config.toml
model = "autoregressive pixel model"
horizontal_flip = true
levels_per_channel = 8
fused_qkv = false
qk_norm = false
positions = "learned"
residual_init = "none"
eps = 1e-08
Rows from block 3 of a small autoregressive pixel model, named by matrix and row number. Rows with one number belong to one neuron. Each number is 500 + 50 x the weight over its row's rms, rounded and kept within 0 to 999. All counts start at 0. Numbers have three digits each.
After each neuron's rows are labels from the 100 images, of 14976, where the neuron reaches its highest value: "strongest on" is what is common among them. Only what is clearly more common there than usual is listed. The data: capsule endoscopy frames (Kvasir-Capsule). In brackets: how many of the 100.
# fc1: MLP up (model.blocks.3.mlp.fc1.weight, 1152x192), inputs 96-191
# fc2: MLP down (model.blocks.3.mlp.fc2.weight, 192x1152, transposed), outputs 96-191

fc1.138:491564484523513446560494455462511505572517502408507366543438496584464449448546578535442506469571503443435466544517532512578500414493531590413464544517501461506586484618528512507491517508533486496528486433485563523450494423499501519463470454558428468490437494429365467491502549494493533497
fc2.138:492504477460530534521482529497529507489516494515518513490499475470485504486501489485542472500535457489498494498456497484508000514453480489524508489520527510536486480510498535499446495503492502510499541512533532513536523521543492517501512492485500530518497505517507495491498504504470520555
strongest on: finding: ileocecal valve (29)

fc1.241:577429418480545494520458505478456558574433514577369448427477496567569522465441416538517463581457483473464434582479553526471551476460531513523487491504520545496496401496450490523472490412450528567520508510493465519487586421528508397531570497438570508516477418466548446469493452444511441545
fc2.241:513517546501468455533509496527466513469478439519521474510471534438527514559543473472452510475463539485485496516462494454468999475479472495490491468539506525510489548495517476526551541485532531478492474470470598501504536489515496493502528497493475473468503484498502487480478522500466484360
strongest on: finding: ileocecal valve (41)

fc1.740:505511496516567488481553510504520498456417453442467557535436547504442464495497478467500551463544484556527519521509583431453546456552478431517379393480463557564554474509510420528462531514540532515518543542499556497504465476463586480544383480487604605499537366505496473443461462530422537532
fc2.740:516527507522550524496510459488544489537456498540565554506554481492536509495489454489463521515517481496510457506465494455500052482542496481447523476479557461446504471485431460529506594493483465476491523530471494493517500547509508500524523553488544474482468562499506554549455476434433510607
strongest on: finding: pylorus (26)

fc1.457:568503512524660527551399480529494478479518442492465433548470570558480493524439489470503553502485382578496471464417538506505377503580465403541595508532461569516566460474543503489508479530528514473471547461576412506471491449487532473511527500530445499520446469507408421438580504419558596493
fc2.457:365496436534443415437520523596453496553475414507503552552512561519405530471510461517483519502552514427533504503520526480528651493456546496551426456500570446490526549475463419512622547521506441593506461482524468544541406489458464500521492493468455456531563520521504554583478491439579400531
strongest on: finding: reduced mucosal view (35); finding: ileocecal valve (30)

fc1.579:461478582491479552600536506481421496465494455531494502518484546524590500449538524609499500490510451563489498435497510487557457477500493467506478519493522546559491546630439408570579451527518529593553456477414458509463563520511418428515555496558615425520410470450513585455481512477479565510
fc2.579:530483507480587601525512506577535498517553471501457531526501556562485477546403492543600425505511505555504504553496467551445379569457512503360437489470527410531543480480505540480452531515449475437481556498552603515506478472497525457535495447510447535455413526488457438502576456477483421567
strongest on: finding: ileocecal valve (29)

fc1.561:522512573541540453485462463565515457464513452463447461515390476557503563550546422551529490452528461498430599479517386521558415500544424563503552475579531507505424457472472502436465519486459604509430582507516446447429423462538424436508547478532568545533518509603452579565522479463566494519
fc2.561:513462436530460501511493462509554487507525488469547501490455395520533516472472539489463468505497471505482519415533589554497589510526549499506511517462461480530547490600497487394518494507500503170517442525492545476544527499553496546437476502610460469549498488502570534475569496541527467527
strongest on: finding: reduced mucosal view (37)

fc1.106:449497453500593413597473512510527496553426486512490542476480499494507409516431433537471516423557485525462445517575544509463487509541453448472582467529483443496511504505498459493428542579458507521400517437541485633500490629462609454367528470607460441535457508509464489506506438513477551483
fc2.106:490537475515540576455512471503531532515496564477531533533526505515502494524513416500521479475427512463490537492459480482532000486519533503464508489495523458500446550526535505464500487482506495573512459486487584501463460530515461517532542501541503493513512492535492484531521507546516467666
strongest on: finding: reduced mucosal view (29)

fc1.693:468569456417619473485523502497414584466479455459538526595458570505550509543513495366519597546583486566451579424485510519488467525572560460442407527569572505481470543530428484531497452545429556560500541532454447538437538444464551491464451543545565578503476455528429572509509446429567572484
fc2.693:502437470506463731489507485457478535446510525502470483501523478525503491511469504532512457491522504471519510517523484497491991556483468498509494459537516506472516484515524540501473503527459472501536504463504511502481511504493532533487498502442479550495469535518499502529509472475521482597
strongest on: finding: ileocecal valve (54)

fc1.659:609493500460555593459504476498388572457511486533443451545488520483444535508459516602498639430524499573470479502357492370537449551526575512547568517477564493569458457509479520543524476417460483573555426422475462545418538537405503520422493574474488534531504405507469545474476479571488455465
fc2.659:440538532481491415522512520554418513508533464496515497564480474557505492579487509453446507508437545504502531572547524524531538526509506505497441508513506475456483490510480501438476517453484504650506496513547446500463469445508529476439483495517570502504515514514501459533457581490514526486
strongest on: finding: ileocecal valve (35)

fc1.73:519489556480500430524530460407389583466392501483516497537486519542519528484433520483476551452530512543380446438504567493452489420475510512548497403510522540476529588475402575627535494579612559495437547360458465490507520539435447518496586488494422512521471438568457465481570503393587530581
fc2.73:527519483529489385539583465516494447573480538525524458490476536512503484496470468458537473466493505523551487533480529481505226516554491508516465473489579496427489511457480483568521477502536526534505532480525408494476483444557564565482463511497507515491505477502476552551514516494431458782
strongest on: finding: ileocecal valve (29)

fc1.362:454590446482504553519468485456417585409393552433500467393499467515484497568590487410418450561533409681497635430584551467560477488570531435534476463566445432556518596500471479529510598543445562490471519485492519554471517453485565479543518467505457463441502501534482456512506518481504582450
fc2.362:547513509521388639552459556507514469443426478491501528541473468510488530486503466465522533432491485537536438546536545525447834478503524551538539511439485473534559520462489483553477512484511472578490473404455596510550523486443480530446476532423552565445404536511481488447504526481539489552
strongest on: finding: reduced mucosal view (27)

fc1.179:464449530528557586429533527567502481485444513556470502573432542576517484472482414532466560475535440526531449479506620482593416549468533534511525485502518470475546496507509547510500479470469404550489502454491412573509504415464503603504445547516467555521472437496429509622439536535585515494
fc2.179:517422476468437285472532512540506555528471493568561577560580542530529501500515445487543506456479512503524559488439497482461699546506517481486504482527455472455577482563478515580567494483577475361530499458445482512478519503476549504496478466442464494418508468494561451485520508493447497518
strongest on: finding: reduced mucosal view (32)

fc1.707:522554445554521450528553499455410430484446426532486530590511599524479469495572499489537503571532450481490476493496541475578480521508592454521438419461579524540429494501451508558546580579572555557568446422545515561550527440502479551391428492480465452472544449416408509468456454546418507492
fc2.707:512511519490513420468482479465534517553505482475459449502462490528490480515506485477517477493481525517452453503474503520497012533520477504499516485551511477466540467485503480499442532437502476562511527521520507451491536493502509466509508434553490474554455521512479564534466481512495441601
strongest on: finding: ileocecal valve (36)

fc1.409:468528429488588543497464541507459524471495427506427590482457581501453397500503508517443544433489404583499473490468557486548484411524435496513447432530483603468613448534502503547555560541451458462450536484604450606477523485515487434518591520426543469487478422511450477454476514469547496523
fc2.409:492450440482497457468494522538489449503525479571464514528547473470477487505516516519537477564458443484459546471521473489450203481491502441478514503526520503528477461497522468489494482476529494294490495477430559500518507502524522495488496535524486552503444471454483532538502513501554512190
strongest on: finding: ileocecal valve (40)

fc1.2:517508483463520485553452499544493496533530496587543458576518506564484562492421468503558518508497492496405473537434574462573465551523507479434448476455496541577517533493535476524437440506514606593561460420509491511445530507421474518490578462529481458532441558528376444449529483499564613612
fc2.2:478507510503504634501491514486500494481528511487501497520507498501473501476483501495505490501491508522503512480501502516480999504482515496504512498484489510494485523504500496489502508518477497351506484499496520494504490520510505509502485507485511513487515486507499497497489520507504508415
strongest on: finding: ileocecal valve (30)

fc1.694:531456440464506447402448581461541435457491456478533522423502533525558548519386543456464520442454439487523541502473556435596440462566383478522537516493491487490589518524555493549477481512489482493511474404526540515466431527494550530483499462546548503525524401457397494593472548560438467526
fc2.694:544538505518490572471493497488497496502497517503516480496512518486450502506482442510512493515484515506491470485543523472507000518479527480505505477498520517501516504486444481498490498508504509695463495530489457498496536490524518505478470509493540463510496526527501528511482524462516508610
strongest on: finding: reduced mucosal view (55)

fc1.125:540448524529524490448543568466519440517514552406528433520489514539412552559446399456515561441544483536548555481517682565461459589567523539488551436530479465571455460493453559541564420436484549561575560484467462536497498463467515451544494558486537609518459478478465516429540437476514497511
fc2.125:469532491484481576498543502497524551503494526542428508540510475515476400504507405561550535548500474446487484481456481425506373534458506472446493534561504466446532448497552500501497533484467491372445520576436381513509541509452499503489537528517398451473533466525479448521519549511520492698
strongest on: finding: ileocecal valve (63)

fc1.21:513552484545518439478562457473517555441362497511459454488430606525485508449561511394504532537527394599461481448458496497570436514568502446521536522484517466461554521495488530522467450543571519586477582447480540594493423469432416441486519510520576510536498483606469632493478520433476509543
fc2.21:494490502483460518518496510493491519523488489502506552484543551519520531468455490474529481541491498483522454479503527472538076514525488521505503522462500469500492464543488489522511493472454474689499467467528478494525485523541530524486505511463508500485504555497484544523506509509511495657
strongest on: finding: pylorus (34)

fc1.657:559446556490562527551634563494473478367450522462493416531525530579539593449559523477431506413478482445434434535427541476531440470488462546527547435427516443485419517542531442512491486466473517533501564526442505548510567498535454499498475466500461512528512488528536494522551491546456424626
fc2.657:519494554560509643443475512504500498502531503523460489471477459500438532476495484496517489513502572497544471508497551481506999496508508499504505503479494496483480506520474500490524508528531501556473523480468508523451501505491474524498521498492510503497522525515494492526494491514501536460
strongest on: finding: pylorus (25)

fc1.627:509460455528532581495588589576467490596373508420494467532533516431545494517539555534440444481507452472418490503459535460563519519438487455576432595539437462479513516489433388556443560540471464576540547425498475524515498512438546492518484574524530620593433544531506421448487500485495506522
fc2.627:547506537500495612488508483499501499493507475470490496513494507526479517513496470541485487484513521500523488520507494554490999512512504497504506504503500493501508486524491521510491477515493487438509512496476497478500476480471493499489513494497525487498504479496505530501508469506496529389
strongest on: finding: ileocecal valve (32)

fc1.528:486534440546509408519601596474549505461468515540490562451502517567445553501486518441398472450482498461420517488548492402557558503526534516568560446587473454478485474513424469509379482572508503486442543518455416550461525513505519571416477433558421494547499469536540440529511534538494436535
fc2.528:479496534497499439453439469582499531546502455472547508506450519486527532474509517538478565432521445473531504516474488508530049502466497478479570472529530549510502492544467532510469527520553498559504479512495523467497478520444456469592479536527569507453504498471554500450537493441495507479
strongest on: finding: pylorus (33)

fc1.730:455594445446536547491499482519539483420479532499578447491447551385439467498474572504506601502577497496516495536509540473542497396556527507572553478442510570539467497559532473444435497567544540501487528461623460529426427429538503461453494544485545624480471530463468498503468500514511521423
fc2.730:503492460550508445482526497517484484500519503519492480524512511506513511467499481548537519447474502521550461494513518513515029495506502502487497470488534457476435462472522502505531507499465473539423497548537471480521507538480481513471512528500491472491480480503481539546481535493511515709
strongest on: finding: reduced mucosal view (32)

fc1.497:461500456561632416569514452463415473448501452443536539488439506457499512472517401553554572435444480501393557499552507538513531501538552498558468452503487466485449434583550352511501416429465653533528453520495506529489506438500482462402476562487544489469469473519481467525466438564566497455
fc2.497:506477552500508589464463505471515505492502554512499513488467504495550522503474483493496498495497530480497481536501497518512999483515505516517471494510516497528469472497491508469505487495490514372507527467488527493498483514514490500486528472519484499511477515512521487477473518523508541447
strongest on: finding: ileocecal valve (30)

fc1.633:546545546480529531547543515486473469526512561411601483494437485550546543515504522492567555509596457504489467518488501517445555485476503579481572495534535494554490580524461460663382446558511476617561480398465559456435426498595408557491547570593487443452524449444484575518525506503426489542
fc2.633:501510478517516382487494527497508499477487517516522509486499479481490526512510504516505495522489478466515493481494483514519000508512505502509487499526485518506493524500469458491493504504477498585518515496497489508531468494475517464487482486501480503480492514494507493489507517488503497501
strongest on: finding: ileocecal valve (26)

fc1.747:523591454465547551548567484483462483595491551513534451551463598563429568558437428514531472506510455450484444509486537406472480517563538463475473447460522491428482473433504500587524475412439480635514482460547488538440436497425486549464413548470558510519476462469481582439470451440407511549
fc2.747:466465503542421463429554517496488566406462472427439510530502483490552461487537471507418493562469495525505529433510511524455220518471576528576487545550476527509480510487542447480513395583616492482444518513492562530504535512520539487541512504485497530532450553488511468491526486511531499392
strongest on: finding: ileocecal valve (37)

fc1.466:500575489599637516571446435585431513451522490480497463501517556449546511573537510506464561472467455502488545462454531528470498483545486547428481532519550479570542416573633550455515425494503633518472519490578458460523440489471484456542659522446544523494496418513470516545563465474549508473
fc2.466:523502495523440434521514476523414534521479515494514493509472508484514489516556475541545519496532494490508492540496498495523296494463527530526506459489504486479458515503498498536507539513452490708481553497485412498512477484482486544545509454504548491497546511494521543484461476474467458667
strongest on: finding: reduced mucosal view (37); finding: ileocecal valve (32)

fc1.49:436488543473508449545423544517470425526507503573423567591502529554494516477472464499479523544512502448441544517482477421440544520524566514487411472509582476458503566602373519598511550523496491459435508515525474485486476485523608483409468501509440542482451448450459551587389572526509552557
fc2.49:496509525488526491481541508518560500509439485545516523481474491479539528483509507498480530485538471517512502480465521552464241511521539493453560485504439505498482477498536482511454498478506457368458489513474524498550539505497483491503472505515471541508514516453511505466522480519529476108
strongest on: finding: ileocecal valve (31)

fc1.464:478438567497637535535456522408463494525484507488451480492375551499552490474551568508539601426466454427492437513458519467568519434498495463415503449548590442534478496540450545509536503523475623528476626522454405463501489502473553519516508519467475437503441486482471448467541546534516529544
fc2.464:517478479480487523478489463489497481502514553525488518473528489505510528477480551487534500518485514480493537520523530545460958521524507523527549501517459499480531513528541492501469491550497501319489473509507567484539472497495507545523527486525515536466544495484531498525508480431471474505
strongest on: finding: ileocecal valve (34)

fc1.387:572530517514498546501465521527483467483505468483510489461437529482489502521498491369567548455556411572458476362452492494469370486529472570541513562545469508491500486558493471433574478452454547502544496458602541499499423461451558443550461446511410490468493546487419493519455538470576541417
fc2.387:487513504556494545523518482533488448509525477535481453503533502527506447535501475479515531527482528477547485485554471492454999480510470560496445484528549518487472487444504535536494497498540525504516554464461489494488551543450520550540486485471515550573465518468526468480463462450474490501
strongest on: finding: ileocecal valve (33)

fc1.67:521671503523444480535468479486461488485576511470538488467383524518474504426374476475555484530426507459449567483516457507600481482521439408455446426455515559493526456490447544516571503505451560604498550447608504565437499517486550556571484438502478559544425528453503449505463477419505547541
fc2.67:496520517484495549521467490500470510524502522505476519458490496488499516499483474484486498498515561478517510499504509498479999484485513489524494520497477494509506476512520506487486500463496502413500494501489542509483473490510486495506494499524517506486501533517515523506471531484503486411
strongest on: finding: pylorus (31)

fc1.328:541498535511495542588408526496581515529453370570529478566511557437364488491514495566452480490545528564439506496496518495493484399401452510494521510464634530525488533528509482489584506491535521529468512526586511525400529480517470449482482529554480465518416475416464428447463443483479558565
fc2.328:504526519496500669480501482536506479503497504510492493474487518499488506518483500481542517474465532482503494509514486497488999465502492447465482508517497486473512446481529492496494513518485446522512482481456523498471499529504465542494463543506474503503526454455462492528471487521498514410
strongest on: finding: ileocecal valve (52)

fc1.427:486548564499698534499541526461516504557458450644548572516504562499441524454481451624472489499567488474449571469506556563514533478526548535476516509492524491507518447497417453531535468497500454613515490502388536536439527469390501480569425561526515555557390489490421478524462557504399547506
fc2.427:515434448509501382482478530501483524492505516514485495492485510489517504480522502525509517505488506476490510492473514518485000471501520476507510526491494544464483492543516508519522531499524531598496475485520500491494508498518471486516493478515504508464505500530519494519506494493486501798
strongest on: finding: ileocecal valve (76)

fc1.568:483483530473535427514447538460428446493528554544495461567459563530334566631461473543436513487551494484465618499439539531480495565486516482501520491542514513544472418567396472505520462464484583520494437409519523516509510516430449433445555551492463534540496458576445464465545556478501549580
fc2.568:495476501503490385515531498518431527486479451523488535527468502560567497535433495501559522524437482466485534510544492472529489505541493466516497498481493514529457515539492480506470483540503508460447524545534420453487470468511494563483496475509541478424489472472486485551490558522528479709
strongest on: finding: ileocecal valve (30)

fc1.439:476582437538540436519496578483473543514466514518471419532443452438515494403527419502475503535551386426497562528478580418522444409515565435558537415631505477536502505535515514642460444557458510623549483493540452568521495490402470508419505498541454490492506387506474482441476445515498592637
fc2.439:519458503519489538529567465510528446528517572472454562553532467450535375505447573436488482421540538540532497330548550490436413445405451502516529490522527547531473422514499497480467636455469558442516545453506564580541455431507494591468530477535534485510476504524472515423525491479459497511
strongest on: finding: pylorus (50)

fc1.489:556606542551547512504424501525544410581484410415504431513505599522453512467545524562465459569494487464452513465487474449470433397518505521592567489445555482503582496408561490559530526509491517486518427479488445521487535505496484512492543511559565443523496508419442504472533548401491561578
fc2.489:500435482456521602491515475523483490539506464502491486495446492573523468521543492524459449525571497436454493484534516497476773545524494462501519457533475463502443572503464494523515407518460504497528513511460485519475520514487495471534531474551494491496442477541522589464513505518505427377
strongest on: finding: ileocecal valve (28)

fc1.384:551483463494567420599521533500492489508474492508479423586434489539444563467477499515448457459577518568473579501482632468590435547541493509491460584433479476523500456544552516508535557522502538524552539452481608564452535440505549520575519467460507558529443483528554483463441486439433538487
fc2.384:465522436431524517476543507496502493471523474473494518464562511466493521486533498489489512485551571549547504485486514483508831436499485491516452419511525496514490487508464572474533416558535488556541525537495525495499477506454463489493542493495532496512543508518527491485505468503528540467
strongest on: finding: ileocecal valve (57)

fc1.219:550495419486548442511442547496514457441466333497534501453452525528483567538419569519445523547509521514526427503519483493415469455493472449513534506411587480389548589520492466502570449505454505585529520507588561525447448519540433452515494500551528471548497467561477555501564515426441507605
fc2.219:441485458612453598410494526480508462558513590515390505456591490482514468504527534466474498495516539532505443516497527491526728488397475504470469450503411491539470392470522478513540588471523512564513488510475530511535519463425565534509488511528455557550535494433468539611501476499501530569
strongest on: finding: ileocecal valve (30)

fc1.141:593462502440554616625380498454487457531495456440522493511453568488530549495551464459452458522608504539422461467460601460522412556508551492452440447421570439610517585469508450511546491532577451470599479500499559534465555433533528530532487383482473517463494453482414557553531559492532519479
fc2.141:433477501480488415514603509525466554486458563519514463500562400524538487471461486515519503535495480510528482530526491518510640485505522438539602500559538446564489448519468511434521555527529515191449521471503502470535423514492558514472554486475520511545493515441547492475534503576497542717
strongest on: finding: ileocecal valve (25)

fc1.52:515445484486498402499572530454447442522422507541496468470476417448466539583451449472474536419492430466463490533524458498489504505564539545482575566554507490617508559479400443605478504541551588571518449489517494475504549537502542478524480520522537448488442543497484569543519442505532454508
fc2.52:460519507509483724472495525511457496508518503447519501483556514482467520492473499471486491540512509498516531511511506475510870514484502481498469509476479479496484429514554467487445499490537500378468519501492534499479511544528513519501517525532504518488467515541515502544513473500525496315
strongest on: finding: ileocecal valve (29)

fc1.512:572555513518558490512528544489528593474509458556529468475416546425416490674459380566393453511638455543460493483520571505492449537537466474542577381532527486470510507450479473523533474480394440560593551472466471517537531448484429538514522499492528525448429555517427559554485535493533549501
fc2.512:452495470480478749561545520583454507440542555490525466512576495566510451466529458478602493474439405466497422499536521507552686532504493518492550523507439510521472471511408620472509515453491507436474477506482535537480443460515542506439438543593566481454528515537450488515457514537525538619
strongest on: finding: reduced mucosal view (49)

fc1.202:571491562455534503582477514394534551422432483417459470534496599461398480595480518559481546508514437565458515432472486392510413397537519474505579506487568540500433484444530517487542561454525500455461512486642578516466555553529528536492470512577511543472546453495529430531535497424435483541
fc2.202:499521514474476655470507512494483491505500488470461522522529504550493504472494511516461472538530502512522526474471519516494999470499507485462505457491522498502488490506477498529484462498511531458497482502453509499496527484491487459492525524499492491523491530531506492482497502506508473489
strongest on: finding: reduced mucosal view (55)

fc1.626:487558513530519546456600474489448576496478386484545449476538510444480440495585425503536472458549511483505544524540501354423544437559520593518474469517529501498485441491491371562441496525476496548467509500495542530460468483571456462450471594640557538444511457472419523483421518478415513520
fc2.626:605482523491529498522479465530511466625483484478480459494466582548483525473500492531510423464517517439419478497504521538481608466463469446518507558435544421397487541469420441534467501482513535308497546539465542489515519535530498547521486479495489404492505474555421532576493478556488529390
strongest on: finding: ileocecal valve (31)

fc1.684:540450437475484579498431503501472495488462542455396471484504542404567547557377460491516504531562506472414488511471486446524543519520502467524536440473530461510510460505514438566501463438432468462456524432555529540464621467525486544424574549549526529400503480496586478589444580511500541483
fc2.684:528515522523499607479466533465522461506479503459513471468501459541464484488513489484501493497482503481509503480535488564480999522496527532522523533481491492523511487491499492484514485500546544383524558530483527503516483540460509521516476481499490498505478500488501527476475505518472551231
strongest on: finding: ileocecal valve (34)

fc1.33:508560475544561508556419431414434593428469463599400546531545472487515468502459505453598538503527492570431408494511491499588389503460563533498442436525484408481537502499453526515581457414517474534580532419520447490526478436420552562522498497495534504412491518464480473503508459585508512540
fc2.33:539496526456507603520494524494522371475516530526605469473485568481454652531486514495523495403474513466467545504482501599486839505464475520487485477501499519537470461473432498435440474479482556380468535505511466547492541566509461535502478539533506522476556486486547505424522480539524520305
strongest on: finding: ileocecal valve (26)